{"arch": "wavenet", "model": "audio embedding model", "gain_aug_db": 10, "input": "waveform_16khz", "embedding_dim": 192, "widths": [128], "beta2": 0.98, "batch_size": 64, "epochs": 53.1, "final_lr_fraction": 0.1, "weight_decay": 0.02}
Rows from block 7 of a small audio embedding model, named by matrix and row number. Rows with one number belong to one channel. Each number is 128 + 24 x the weight over its row's rms, rounded and kept within 0 to 255. All counts start at 0. After the name is the row's rms in percent of the matrix's.
After each channel's rows are labels from the 100 clips, of 14976, where the channel reaches its largest size: "strongest on" is what is common among them. Only what is clearly more common there than usual is listed. The data: synthesized solo parts of chorales (CocoChorales). In brackets: how many of the 100.
# filt: filter width-5 conv, dilation 4 (model.blocks.7.filt.weight, 128x128x5, each kernel summed), inputs 0-127
# gate: gate width-5 conv, dilation 4 (model.blocks.7.gate.weight, 128x128x5, each kernel summed), inputs 0-127
# out: residual pointwise conv (model.blocks.7.out.weight, 128x128x1, transposed), outputs 0-127

filt.27 117 [121  92 152 128 106 134  53 106 141 116 144 146 149 113 114 147 105 105 141 108 126 167 138 131 121 130 137 111 120 124 130  93 127 108 100  92 146 136 120 157 134 114 137 141  82 145  64 134 105  66 107 123 166 138  90 132 127 103 137 144 158  78 130 104 137 164 115  88 159 110 152 133 146 119 127 127 134 157 127 125 146 132 126 121  87 118 119 144 162  82 124 128 156 154 102 103 140 156 133 113  99 119  96 132 112 109 152  96 170  86  91 119 119  96 105 103  89 156  95 105 105 157 105 111 114 120 106 130]
gate.27 113 [119  72 171 130 152  98 109 102 180 152 134 124 137 106 122 134  87 123  98 144 107 145 108 145 110  96 106 133 133 168 131 183 135 151 142 186 119 158 141 153 123 104 137 130 153 107 127 112 167 147 133 106 104 146 158 143 148 119 177 123 129 122 121 124 128 129 128 131 118 138 145 132 147 172 106 122 108 126 132 104 134 144 136 118  80 131 144 143 157 140 133 100 142 165 129 106 124 105 130 123 128 126 179 129 108 131 165 108 125 142 135 135 128 208 128 162  82 173 111 139 153 118  82 145  89 168 136 102]
out.27 098 [130 143 160 148 106 116 155 137 148 119 127 114 115 125 118 144 101 115 131 119 159 150 127 145  99 152 113 104 141 120  94  47 122 123 143  79 139 158 122 139 113  95 108 150  60 141 128  99 115  83 112 124 111 163  73 127 127 122 129 121 122 131 124 174 136 120 130 125 150 120 102 147 110 159  92 151 136  95  98 109 119 129 121 153 117 124 137 100 103  88  96 119 153 137  92 113 126 107 136 116 126 105  60 161 124 110 124  88 145 102 131 119 118  52 142  90 129 145 117 139 161 114 143 135 102 115 122 106]
strongest on: flute (26)

filt.85 098 [ 95 125 158 172 128 105 156 105 107 139 146 155  91 164 154 160 128 142  97 190 130 129 109 136 122 128 115 164 146 144 152 112 180 111 113 115 143 110 165 130  91 121 179 143 112 136 171 123 104 122 196 128 135 155 125 141 121 156  98 120 128 104 140 135  98 150 159 152 116 112  77 154 113 110  94 142 134 118  96 125 176  98 172 125 114 145 133 112 113 178 177 135 137 125 151 103 148 132 142 100 103 138 131 144 107 127 131 112 132 165 127 113 163 113 108 129 144 101 131 113 175 141 148 120 148 124 132 128]
gate.85 096 [161 105 126 124 127  98 150 160 159 154 154 144 148 122 132 155 116 133 138 100 140 145 133 102 161  92 116 150 126 150 155 157 133 173 173 164 142 167 102 109 122 126 117 114 167 125 162 139 152 169 137 122 116 137 176 145 163 139 131 120 149 158 176 105 122 139 128 127 142 168 135 139 174 134  90 139 115  93 139 136 150 127 137 154 107 139 132 148 138 157 143 134 134 166 148 159 116 105 141 139 118 154 148 126 144 185 125 128  81 160 182 167 138 154 151 142 121 127 161 182 107 145 130 146 116 163 166 126]
out.85 097 [139 133 118 112 147 120 131 111 114 108 128 101 119 130 122 113  92 103 160 144 128 132  84 137  80 147 122 120 129 139 113 146 111  87  74 138 122 144 112  68  99  87 111 102 117 170 104 140  74 104 133  93  66 125 114 100 123 138 131 144 141  87 103 129 130 119 157 137 124 128 107 146 124 121 130  97 130 115  85 151 145 118 124 122 118 130 151 111 131 104 115 119 120 109 104  66  91 128 123  99 117  95 157 124 130 102 149  55 147  97 129 130 116 144 125 102  88 125  90 149 110 131 132 159  96  95  98  96]
strongest on: flute (56); note D#5 (26)

filt.91 094 [ 89 125 101  83 141 113 135  78 115 109 133 121 131 130 109  82 129 145 134 169 103 121 133 130 117 180 149 142 122 104  66 121 118 150 122 133  91 109 141 132 148 131 119 149 129  81 117 125 127 159 151 138 129  83 128 123  87 132 133 135  76 112 108 121 137 101 141 148  97 123 125  97 118 147 147 110 127 148 148  79  84 137 106 121 166  99 143 132 119 152  94  73 118 109 125 126 143 150  77  88 110 143 148  90 131 123 127 135 133 146  99 120  78 141 123 132 136 119 128 123 149  66  83 117 100 152 134 102]
gate.91 093 [133  73 130 131 117 104 139 126 179 140 182 156 142 148 117 143 153 163 104 125 128 159 136 154 156 107 140 153  98 145 137 119 124 164 150 128 136 163 114 166 113 134  88 168 133 130 129 152 118 151 112 132 116 142 131 122 138 116 157 138 152 121 155 118 140 126  99 128 129 165 139 121 165 161  92 145 136 130 145 101 143 131 126 129 130 128 136 174 171 182 129 128 136 150 116 130 116  97 149 132 105 178 132 135  81 180 154 167 121 155 142 145 122 126 164 114 165 150 164 161 160 147 116 116 123 190 174 116]
out.91 104 [100 138 104 132 116 113 141 119 155 142 131 161 141 147  99 126 120 163 148 122 109 165 136 148 179 156 138 124 108 122 129 110 146 176 100 147 186 128 110 143  99 125 120 131 154 143 118  90 113 140 147 134 141 146 116 146 171 118 115 130 145 157 139 159 160 146 108  99 161 169 130 167 181 145 127 142 119 106 165 157 120 129 124 148 122 107 118 182 135 133 103 143 136 143 120 179 118 109 171 131  83 174 169 138 125 150 106 134 111 122 129 134 129 156 163  98 128 141 140 140 134 153 183  83 134 175 157 152]
strongest on: flute (49)

filt.0 099 [134 119 124 129 146 121 124 133 180 122 134 107 123 107  88 130 115  91 127  83 123 125 106 130 155  63  83 104 117 114 148 158 125 143 169 155 148 184 119 115 117  81 131 124 163 133 122  97 165 137 115 114 103 139 153 130 160 136 148  98 130 163 143 146 150 147 146  91 128 120 130 154 129 145 106  99 104 113 145 137 143  98 144 135  59 161 133 122 128 100 142  98 152 186 133 150 152 127 151 143 110  73 137 152 113 117 124 110 112 105 161 179 136 154 141 128  93 182 126 148 111 137 137 127 131 137 138 131]
gate.0 091 [146 102 136 145 124 162 139 167 157 146 151 150 135 124 161 163 162 148 112 109 143 171 117  99 150 104 127 146 123 148 145 124 136 154 165 134 123 143 155 135  88 155 103 112 108 150 158 133 141 161 110 123 109 160 134 125 161 128 135 128 157 144 134 163 114 130  95 117 174 169 127 125 148 129 113 141 127 101 118 120 145 121 134 130 139 168 131 140 148 156 139 197 121 136 113 151 157  92 175 183 167 164 125 163 101 167 151 166 109 162 150 132 148 124 132 131 164 129 157 181 121 147 156 121 164 150 138 155]
out.0 093 [146 104 143 113 129  88 145 112 138 109 127  86 127 107  97 115  90  94 103 148 133  93  92 105  97 101  84 119 163  88 137 132 148 136 126 115  86 141 105  95 153  99 122 136 139  93 124 125 134  94 151  97  82 121 126 132 126 156 127  93 129 152 100 133 139 106 129 133 119  95 142 103 141 160 128  86 131 109 100 102 117 100 116 151  75 148 112 105 127 102 156 104 118 166 151 128 114 114  88 110 118  69 120 105 164 123 106  99 121  96 168 170 132 123 136 117 102 142  98  89 158 126 100 118 105 129  89 125]
strongest on: cello (57); note A#3 (27)

filt.121 102 [127 125 144 114 113 149 108 138 122 102 136 129 125 151 139 123 165 115 131 139 123 125 146 109 169 163 149 171 143 104 146  95 136  87 111  81 128  85 146 138 165 154 170 133 112 121 110 161 116 118 156 155 182 118 102 138  75 141  77 115 117 129 152 123  72 166 105 162 131  89 139 102 104 115 147 164 154 174 150 136 135 102 132 120 137 104 145 147 104 138 135 138 139 126 153 112  91 162 148 129 134 144  93 123 159 116 103 154 129 119  89  96 146  85  83 111 135 138 115  99 133 140 128 128 155  98 131 168]
gate.121 098 [149  96 162 137 122 101 135 176 162 125 149 143 137 143 154 137 153 156  83 125 133 173 149 132 165 114 143 171 106 123 152 160 137 132 187 147 132 145 143 139 142 150 148 138 144 131 158 162 152 178 141 143 135 146 172 166 123 157 111  98 139 138 172 157  93 159 112 164 139 127 144 120 136 158 112 152 144 137 150 135 146 122 139 117 137 146 143 140 131 183 156 137 136 140 158 133 121  98 171 158 154 152 145 145 135 157 108 155  79 164 149 129 160 157 119 139 146 138 152 172 151 146 125 138 143 149 146 163]
out.121 096 [121 111 182 166 102 116 112 160 174 126 113  97 118  70 179 126 115 115 106 120 151 118 177 145  97  86 123 132 132 134 171 111 148  99 151 102 149 135 142  98 134 168 149 165  87 141 131 166 132 147 138 173 128 154 109 130  99 138 131 111 141 121  96 157 174 139 114 157 124  94 109  89 132 160  98 112 154 150 108 111 100 131 152 111 108 111 120 114 134 110 152 120 122 146 144 123 153  91 118 157 138 104 111 147  96  83 127 109 111 139 103 104 180 122 139 106 124 151  96 138 123 128 108 106 107 122 122 150]
strongest on: cello (32)

filt.52 072 [131 159  94  86 145 129 141  85 122  99 132 131 119 137 122  60 126 149 148 121 130 111 153 119 122 157 138 102  96 106  63 111 103 144 132 106  93 109 115 119 121 142 102 132 124  92 116 107 112 143 131 154 132  70  66 111  97 144 100 162 101 115 135 103 143  94 133 127 121 141 108  97 105 116 149 124 154 139 136 108 101 136 108 172 146 113 115 126 100 126  92 109 117  96 103 150 104 171 101  87  98 128 119  96 134 140 114 130 136 109 127 140  67 108 136 108 146 106 147 133 104  72  96 141 129 108 122 124]
gate.52 092 [149 100 145 145 101 136 133 140 152 133 189 175 119 150 144 167 146 158 130 126 149 177 137 112 151 114 138 138 134 140 149  92 147 132 134  93 136 144 136 153  69 161 110 151  99 149 131 153 100 121 141 131 148 160 108 127 135 127 107 152 156 110 171 144  96 151 106 123 168 147 112 133 157 105  92 146 127 119 119 114 152 107 155 127 139 154 134 161 146 159 149 170 138 133 108 145 122 102 190 142 124 180  92 175 105 159 130 168 142 133 145 139 138 104 113 117 166 109 168 157 139 156 139 110 130 121 127 151]
out.52 097 [107 148 106 133 139 162 154 125 142 137 152 143 141 140 117 125 174 161 126 120 111 167 139 128 150 154 134 144 111 127 113 108 128 146 144 119 118 118 136 144 120 134 109 150 124 121 168 105 150 120 133 129 132 142 116 110 120 135 164 169 124 148 138 138  92 114 103 119 137 162 124 107 128 125 187 137 120 134 118 123 146 137 131 129 152 137 175 138 146 144  74 157 156 138  95 158 129 119 170  94 153 177 130 153 139 171 160 167 144 150 149 136 126 124 137 100 199 143 161 180 188 112 140 143 181 160 169 169]
strongest on: bassoon (35); note C4 (29); note A3 (26); cello (26)

filt.101 107 [117 139 151 139 140 116 133 137 128 115 109 104 129 107 145 104 158  96  65 147 131 113 123 123 104 132  83 138 127 131 125 151  99  79 149 135  57 110 120 124 133 180 150 142 108 116 174 134 145 145  91 105  92 123 151  81  94 117 124  86  98 144 100 163 109  84 122 143 136  93 119 109 111 143 147 135 170 104  94 124 118 130  78 113 132 135 130  75 100 138 134 138 137 115 108 102 144 120 102 168 164 108 123 104 113 110 151 155 104 151  99  75 156 129 116 138 131 141 129 144 155 112 149 131 157 123 112 122]
gate.101 111 [134 137 138 135  95 144 117 182 143 125 142 140 126 125 167 152 150 135  97  90 159 146 142 105 145  89 102 111 120 135 145 144 127 141 167 139 139 132 143 117  74 155 101 127 141 161 161 128 159 143 110 128 106 146 142 110 163 135 117 123 145 161 146 154  97 126 103  99 156 124 108 126 135  99 120 121 141  83 110 133 122 101 138 135 130 132 109 139 133 128 131 192 107 130 133 162 155  89 184 181 149 137 124 183  87 141 134 169 112 125 132 119 164 144 126 122 164 116 148 167 109 149 178  85 146 116 122 169]
out.101 111 [145 143  92 104 142 142 131 141 167 138 176 161 139 153 140 118 132 136 166 125 131 141 127 134 145 137 160 108 139 131 116 145  95 143 161 161 126 155 132 137 190 131 133 156 120 134 141 125 148 125 107 135 148 115 128 189 168 120 165 137 148 149 154 132 176 160 128 122 143 159 157 113 155 171 114 115 129 166 157 116 152 171 118 155 162 146 148 139 156 112  96 152 155 161 102 157 125 188 153 150 158 134 117 144 157 135 141 137 147 103 156 155 123 121 165 149 151 158 147 177 132 172 143 150 130 131 162 129]
strongest on: cello (34)

filt.30 109 [110 138  99 108  96 109 133 152 116 103 111 129 135 148 122 129 170 188  96 120 132 104 151 102 186 140 168 119 121  97 113 128 130 153 160 135 131 107 120  83 137 161  94 135 138 120 144 173 141 144 128 157 141 100 155 127 132 119 122 111 133 153 136  99 124 120  99 134  93 134 139  99 134 116 129 131 123 158 166 100  81 121 119 129 165  98 102 162 131 161 112 132  61 117 140 171  85 106 126 129 138 170 143 122 100 126 112 187 144 139 127 128 131 136 164 113 183 101 150 136 112 133 115  85 134 157 150 144]
gate.30 100 [162 102 118 124 122 116 160 163 139 147 163 148 131 149 140 154 152 154 106 129 137 142 125 122 151 108 121 164 110 145 154 153 147 152 177 157 135 158 134 130 101 130 113 134 150 123 180 165 146 176 139 125 101 140 169 157 151 149 125  99 143 155 156 138 116 131 115 158 140 160 114 127 141 122  92 147 100 111 129 131 151 129 131 121 143 157 137 118 141 169 153 149 104 151 144 144 154 101 150 161 142 160 159 130 134 186 115 159  84 179 171 150 139 155 144 132 162 106 175 180 139 148 140 137 134 162 161 126]
out.30 098 [126 131 116 104  72 116 119 134 115 112 141 166 127 140 133 124 158 152 124 116 117 147 126 124 170 170 178 127 122 120 108  66 135 173 130 114 156 130 110 132 114 143 123 121  82 134 161  95 137 133 139 125 124 141  96 143 120 127 153 132 116 158 124 158  95 114  94 101 155 154 147 111 122 143  63 159 125 138 147  87 112 165 113 130 150 104 161 135 144 126 125 127 137 109  85 149 117 108 142 163 136 180 132 144 140 154 127 184  80 157 107  96 133 100 145  81 144 113 155 142 111 116 135 141 114 166 168 124]
strongest on: flute (27); cello (26)

filt.100 060 [132 118 152 166  99 119 110 125 133 111 150 139 132 140 124 169 144  87 146 115  99 136 102 132 141 128 126 135 170 139 186 114 146  81 101 102 132 146 139 137 131  99 153 123 117 140 138 108 102  21 122  99 153 169 135 142  99 127  72  85 144 114 152 135 101 154 119 144 143 130 146 163 127 116 118 110  93 142 122 179 203 114 150 119 122 136 142 124 124 117 175 123 175 137 137 121 131 143 126 118 105 123 120 141 143 130 100 141 173 118 115 124 136 110 116 133 127 139 128  91 143 165 142 111 127 113 145 121]
gate.100 091 [161 101 154 164  98 132 108 163 149 148 152 163 135 142 143 193 123 131 135 109 136 174 126 119 151 107 152 146 150 150 181 110 158 146 144 123 177 156 158 147 115 105 131 119 126 156 120 140 128 111 127 121 141 179 129 177 166 117 122 132 182 137 159 123 117 174 103 125 153 143 143 148 156 124  90 153 108 117 142 137 178 130 160 125 121 152 118 153 151 142 151 164 131 167 138 138 158 112 182 156 130 158 115 175 131 147 134 147 112 137 145 144 149 116 135 129 144 138 136 154 116 180 154 125 126 144 133 146]
out.100 066 [146 108 150 131 143 123 149 135 134 132 115 110 185 122  98 180  83 102 115 144 124 143 122  87  78 127 102 136 160 116 106 130 116 108 126 125 156  99  82 136 120 128 119 101 117 112 110 126 136 116 143  88  93  93 136  85 162 131 138  77 147 136 108 130 119  71 138 131 126 158 178 123 138 162  92 168 137  79  82 116 121 126 103 101 129 137 138 110 123 115 123 111  92 161 158 102 130 137  91 154 134 124 127  97  95 155 109  99 113 123 155 124  99 117 106 115 132 144 126 130 119  84 124 139  93 118 121  75]
strongest on: bassoon (95); note A#3 (45); note G#3 (40); note C#4 (32)

filt.63 095 [121 126 146 147 110 137 127 145 175 117 159 144 164 136 110 172 158 119 129 106 116 152 114 168 148 122 123 118  97 123 162 140  88 133 118 119 166 176 123 142 145 111 121 122 127 175 115 113 151 111 104 106 127 137 113 106 145 112 134 118 167 151 136 131 159 155 102 104 154 168 138 136 164 153 117 110  98 119 144 118 181  96 102 119 135 140 130 145 151 116 134 137 167 183 121 131 138 117 175 150 109 128 142 127 128 150 118 137 120  85 168 168 140 133 170 100 146 168 158 131 103 175 167  90 152 151 176 136]
gate.63 101 [164 108 167 163 139 108 131 173 129 165 144 162 123 155 171 182 120 157 110 132 164 153 153 118 128 130 135 174 166 168 178 123 184 130 139 140 157 125 166 148 132 148 139 150 119 152 144 174  91 151 148 154 153 172 142 157 161 140 126 154 143 101 151 123 105 159 139 137 137 129 128 149 144 101  96 186 136 128 123 138 152 159 164 134 128 168 125 133 131 155 178 168  98 137 147 111 150 121 134 150 125 142 120 136 122 131 149 121 111 168 138 133 172 139 113 135 133 121 124 136 131 153 150 134 130 122 124 146]
out.63 124 [135  77 140 128 124 114 122  98 104 115 130 125 100 118 113 120 139 136 105 127 128  99 127 101 108 150 111 148 122 109 109 130 103 112 115 138  82  88 108 111 108 119 112 160 127  90 141 139 109 150 107 114  68 122 152  95  83 103 112 122  92 103 131 107  87  95 127 141  95 118  97  98 125 130  85  99 151 128 115 101 101 134  93  98 134 116 119 116 131 133 140  96  88 100 115  76 108  94  85  99  96 139 150  75 133 154 132 135 110 147 126 108 102 144 101 130 122  95 148  78 134  97  81 132  94 112 119  91]
strongest on: violin (70)

filt.20 102 [143  98 118 120 125 131 100 135 178 115 167 134 163 119  97 128 130 135 145  48 141 132 146 132 139 133 129 126  67 108 126 120  80 172 135 134 135 161  87 127 125 140  89 139 137 135  99 126 159 143  87 129 138 105 106 103 120 110 149 164 147 152 156  87 136 138 104 103 159 166 158 120 152 134 115 123 136 100 143  98 160 134 104 152 105 101 117 172 163 125 103 143 136 163  98 143  88 125 123 154 111 151 117 117 124 168 146 144 110 104 156 176 107 129 143 110 125 161 141 140  82 142 107 124 109 127 154 127]
gate.20 109 [153 123 164 175 121 127 126 159 130 159 109 139 122 128 171 174 114 129 119 120 139 124 139  89 126 103 121 150 163 162 195 132 186 138 114 156 154 113 137 118 115 129 167  95 155 142 153 137 119 127 156 134 137 174 163 145 153 154 113 153 140 126 145 139  93 160 137 139 136 109 122 156 134 100 104 147 138 108 116 159 177 137 189 114 111 168  99 131 118 125 175 147 104 140 177 135 128 108 141 142 133 130 149 156 118 123 139 121  99 165 125 116 187 147 104 160 120 127 114 119 118 155 158 143 148 111 122 150]
out.20 099 [126 116 126 134 138 103 140 117 137 131 179 121 132 135  96 127 103 142  84 107 133 108 172 160 110 144 106 149 109 115 111 131  94 116 129 107 103 124 117 149  69 112  87 190 109 115 105 150 121 162 109 149  86 112 126 102 144 102 118 102 113 112 146 107 118  77 134 118  87 111 129 101 156 115  63 124 132 122 112  92 129 100  92 113 116 116 145 143 172 137 131 107 128 126 108 111 107 110  87 105 100 107 147  85 124 167 116 133 121 118 168 122  86 114 111  97 119 126 130 114 143 110 113 129  77 143 123  75]
strongest on: violin (50)

filt.105 085 [103 131 140 143  85 159 126 143 156 138 132 148 146 139 164 162 158 135 109 132 102 151 114  83 182 110 141 138 166 139 159 101 151 126 149  83 131 111 163 149  81 153 121 120 106 123 159 128 125  75 130 113 138 151 132 115 122 123  99 116 143 141 121 116  88 165  71 138 146 144 117  89 138  84 135 128 106 126 129 102 142  99 130 102 141 117 108 156 120 146 147 172 107 128 132 154 131  99 183 142 121 178 129 163 106 145 131 162 160 147 136 118 149 113 123 111 150 116 146 161 130 154 145  77 156 127 134 165]
gate.105 099 [154 115 131 142 102 103 153 195 147 127 155 150 142 138 145 153 160 164  93 121 154 139 140 142 147 122 140 160 136 144 155 142 129 130 162 132 146 135 128 122 132 159 114 152 121 154 168 184 131 169 119 142 105 129 165 136 153 142 130 110 156 142 160 118 122 127 108 152 126 166 148 127 141 131  95 145 125 108 120 147 131 142 127 127 152 129 123 132 163 159 153 163 108 144 139 141 153  83 145 156 138 167 144 119 108 193 132 164  76 159 139 120 148 140 153 134 169 117 163 186 118 168 163 114 135 162 166 135]
out.105 102 [106 149 147 145 115 143 138 130 138 152 111 122 144 136 157 174  95 108 177 133 140 142 123 142 100 144 128 141 179 150 151  82 147 114 115 106 163 166 125 131 142 132 141 129 118 171 142 132 117  84 145 130 118 119 120 126 155 125 178 161 188 111  97 132 203 114 154 146 117 111 152 179 139 159 148 156 131  89  96 165 119 123 145 117 135 139 134 134 170  98 147 162  98 155 132 117 139 123 144 122 129 114 107 119 117  88 128  92 190 147  92 123 141 109 143 139 126 152  92 157 128 137 126 101 133 116 112 126]
strongest on: cello (36); oboe (28)

filt.79 107 [104 103 123 114 141 101 141 115 142 132 154 153 130 157  90 153 132 142 139 158 104 150  89 199 122 128 143 137 113 118 117 118 139 121 124 115 146 184  95 178 126  75 105 149 126 143 123 148  88 103 135 114 103 135 132 142 136 103 141 113 148 110 117 113 176 119 140 140 115 165 123 141 139 179 105 138  65 159 151 126 139 119 114 124 130  95 163 151 162 148 120  99 135 147 112 100 120 117 117 104  99 152 152  99 136 155 106 130 153 129 135 137  91 126 172 123 135 130 132 135 168 145 119 115 124 194 151  75]
gate.79 112 [134 131 165 138 109 137 138 170 153 133 147 134 137 140 174 151 150 147  92 117 149 155 159 122 130 111 110 140 145 144 160 152 140 121 184 132 133 137 141 129  99 177 106 147 132 149 170 150 148 168 133 148 107 161 154 108 135 176 118 107 137 147 156 165  87 125 117 136 160 133 111 128 150 133 113 132 140 101 105 115 126  87 138 140 130 127 125 135 147 139 161 177 137 132 145 133 148  72 172 185 148 139 145 157 112 159 113 145  89 151 144 125 176 148 120 121 145 122 148 186 147 136 157  87 138 133 144 162]
out.79 105 [118 130 140 167 133  97 130  94  99 135  78 115 118 128 101 132 124 112 118 151 113  99 120  76 131 108 134 154 144 133 141 126 155 128  90 108 117  81 126  92  83 102 129  90 125 109 140  99  96 121 162 118 108 156 139 123 102 160 109 119  89  99 136 107 107 111 158 143  90 156  97 128 106  88 141 111 125 100 146 118 138 146 153 112  97 124 112 117  68 123 152 104  84 121 145  92 137  77 105  85  92 130 156 114 117 144 110 117 153 183 114 137 110 137 103 119 107 133 124  72 133  89 112 127 117 117 144 126]
strongest on: cello (58)

filt.10 095 [126 149 113 147  82 177 108 136 110 134 117 146 107 146 132 178 121 129 147 104 125 147 109 120 133 108 150  96 135 137 130  72 139 143 121 101 177 136 150 126  94 114  96 106  99 173 113 112 108  56 125 114 150 146  83 142 176 108 147 151 161 122 123 114 131 144 109  94 129 137 110 150 138 107 107 111  79 120 110 125 138 105 147 143 151 127 105 149 130 105 120 160 106 118 131 157 148 124 165 110 126 139 108 180 118 110 143 145 190 101 126 138 118 105 153 112 147  95 128 114  92 159 160  77 128 121 119 134]
gate.10 099 [134  83 160 172 112 115 114 153 184 142 142 145 148 117 157 166 137 148 107 113 125 175 136 117 170  82 146 132 138 157 169 149 152 160 184 153 144 143 145 121 113 143 127 127 155 128 156 137 158 146 135 129 144 171 157 141 150 130 149 136 150 138 153 126 104 164 105 118 132 131 154 123 166 138  97 153 126 113 145 100 143 155 159 120 100 138 102 168 147 160 147 152 128 167 151 158 138  81 165 148 129 154 143 164 103 137 152 141 108 156 146 140 157 159 129 141 128 157 131 163 145 157 112 132 124 154 166 145]
out.10 080 [128 132 108 146 125 162 130 123  54 126 105 142 103 148 124 140 145 154 145 170 129 105  95  99 107 119 126 146 113 120 128 127 135 121  99 111  94 127 149 140 138 118 125 102 114 157 146 116 123  95 137 112 118 127 141 122 105 149 129 137 130 115 112 109 114 100 133 139 162  95 112  87 112  97 181 132 114 127  76 118 149 170 129 120 133 144 149  99  76 162 135 162 124 106 131 121 131 121 167  76 129 140 128 115 115 134 181 118 163 144 117 103 108 107 102 134 169  95 118  80 160  81 131 177 150  81 106 168]
strongest on: flute (77); note F5 (37); note D#5 (28); note F#5 (27)

filt.66 096 [170 163 133 131 150 158 140 165  93 167 127 156 105 135 140 147  95 120 153  86 191 135 138 119 105 117 113  90 137 147 138 112 129 136 120 119 183 138 161 122 111 133 128 111 125 153 121 128 122 120 112 142 130 147  97 111 187 125 133 160 183 130 149 152 127 134 176  95 154 130 118 172 132  87 139 145 137  80  86 153 142 135 147 177 115 150 113 113 137 100 129 182 134 115 116 137 131 138 154 146 147 117  87 154 137 130 139 109 132 126 145 152 133 120 127 129 127 105 129 131  83 151 172 138 132  84  88 144]
gate.66 104 [147 100 146 162 109 124 133 145 144 147 157 167 129 154 139 174 131 146 107 115 156 157 143 131 143 100 126 149 153 150 175 119 158 148 134 129 179 138 139 135 109 130 128 133 130 194 127 153 125 134 137 134 148 154 118 143 159 140 134 152 185 116 161 109 125 176 113 114 151 149 130 157 153 110  95 154 141 111 124 132 194 134 151 124  99 144 103 150 159 146 155 157 134 172 143 137 130 120 165 140 107 153 133 157  97 151 147 140 111 135 158 152 151 124 134 117 151 139 156 138 117 210 163 112 128 148 149 146]
out.66 082 [ 87 175  96 124 100  99 138 176 118 141 118 137 119 161 108 176 152 142 121 175 146 110 104 172 142 135 142 176 138 144 105 106 145 118 109 125 143 140 118 188 130 117 127 147  96 156  97 158 108 103 128 125  93 109 146 124 116  79 161 166 129 109  71 119 118 137 131 173  95 126 150 126 134 141  92 121 141 168 160 135 130 134 105  80 152  85 118 128 136 136 130 148  96 125 143 117 130 128 148  90 118 145 130 132  94 108 138 136 162 148 104 115 110 117 145 146 147 128 120 133 194 134 148 118 119 140  99 144]
strongest on: bassoon (70); note G#3 (36); note F#3 (29); note A#3 (29)

filt.125 084 [126 108 147 159 136  91 150  91 105 146 114 100 111 144 132 118 117 103 102 175 113 105  88 129 102 104  82 137 157 149 155 137 156  95 139 136 111 139 120 130 109 101 160 126 131 107 148 116 125 128 152  98  90 150 159 140  99 152 132  89  93 117 112 149 113 119 184 160 117 115  93 138 114 139 122 114 127 118  96 108 137 125 145 125  93 157 153  62  88 147 182  84 148 127 147  94 150 130 108 117 123  79 146 113 128 108 141 103 109 150 131 112 155 143 109 168  95 119 125 130 165 108 106 170 133 121 126 101]
gate.125 091 [107  81 152 143 124 136 135 140 158 155 165 168 168 134 164 170 151 138 135 119 118 158 139 108 144 115 139 178 125 153 168 115 144 124 121 114 150 123 148 152 116 163 132 126 123 143 138 143 130 123 132 124 159 139 137 127 120 132 108 131 170 133 153 109 106 147 105 132 167 176 153 120 191 126 101 169 129 110 123 116 153  93 132 142 127 106 110 175 166 147 157 170 132 148 128 142 102 110 147 157 108 186 131 129 106 177 126 144 110 164 140 136 161 127 133 115 161 140 142 170 118 162 130  76 143 152 167 133]
out.125 091 [144 101 118 122 116 120 102 107  96 149 110 148  80 121 151 108 111 110 136 115 148 159 116 141 113  90 121 117 117 135 134 117 114  81 102 141 158 141 146 122 133 113 118 107 103 143 125  76  73  69 138 108 143 139 107 105  90 114 122 128 124  75 116 135 124 132 132  99 101  67 113 123  93 113  88 137 134 141  98 117 111 119 125 148 151 138  95  98  99  81 114 127 111  98 141  76 138 118 125 115 139 131 128 134 146  72 128  94 166  94 100  90 121 127  96 116 110 106 100 117 112 123 114 135  93  88  89 103]
strongest on: trombone (53)

filt.53 094 [140 139 176 161 116 107 107 133 110 110 113 128 112 131 156 106 143 142  96 138 167 130 178 153 106 158 128 137 133 150 108  97 134  86 131 110  96  88 177 151 111 176 133 181 101 124 131 175  95 144 128 175 128 144 127 109 114 141 139 134 117  89 115 143  96 108 138 156 113  93 125 116 102 135 127 165 193 150  92 122  90 134 129 117 141 107 127 107 129 144 128 128 113  85 136 104 122 122 105 137 148 118 114 116  96  98 147 139 112 144  73  63 150 110  99 122 139 116 102 141 136 108 127 109 130 109 100 137]
gate.53 106 [129 112 164 185 130 102 141 164 144 175 131 148 121 122 165 173 128 147  90 136 135 143 127 132 115 100 117 164 124 183 161 148 155 148 143 159 150 136 135 134 109 131 121 128 145 154 159 148 142 167 130 124 100 165 169 130 173 123 156 131 154 139 128 124 123 130 132 138 120 148 131 148 150 141  84 156 129  96 109 137 134 135 137  97 133 139 110 126 161 159 155 145  97 153 145 130 121  68 130 153 133 149 162 127  87 147 154 127  89 199 138 122 169 156 136 144 142 130 134 175 146 153 155 116 125 166 143 118]
out.53 090 [141 179  91 107  99 150 121 138 125  94 114  74 124 118  83 155 101 147 129 162 116  97 108 105  92 148 111 125 146  83 101  92 137 166 124 109 171 112 101 114 174  94 118 116 105 183 121 100 131 128 138  98 120 109 113 128 177 107 141 124 139 158 128  99 161 117 117 144 123 117 149 127 110 112 121  81 142 106 119 116 150 158 109  85 118  92 149 117 101 140 111 117 115 132 119 148 113  89 136 112 131 108 117 129 119 102 109 110 116 105 140 131 109  97 168  90 107 125 120 100 133 137 178 157 154 164 140 100]
strongest on: violin (56); flute (28)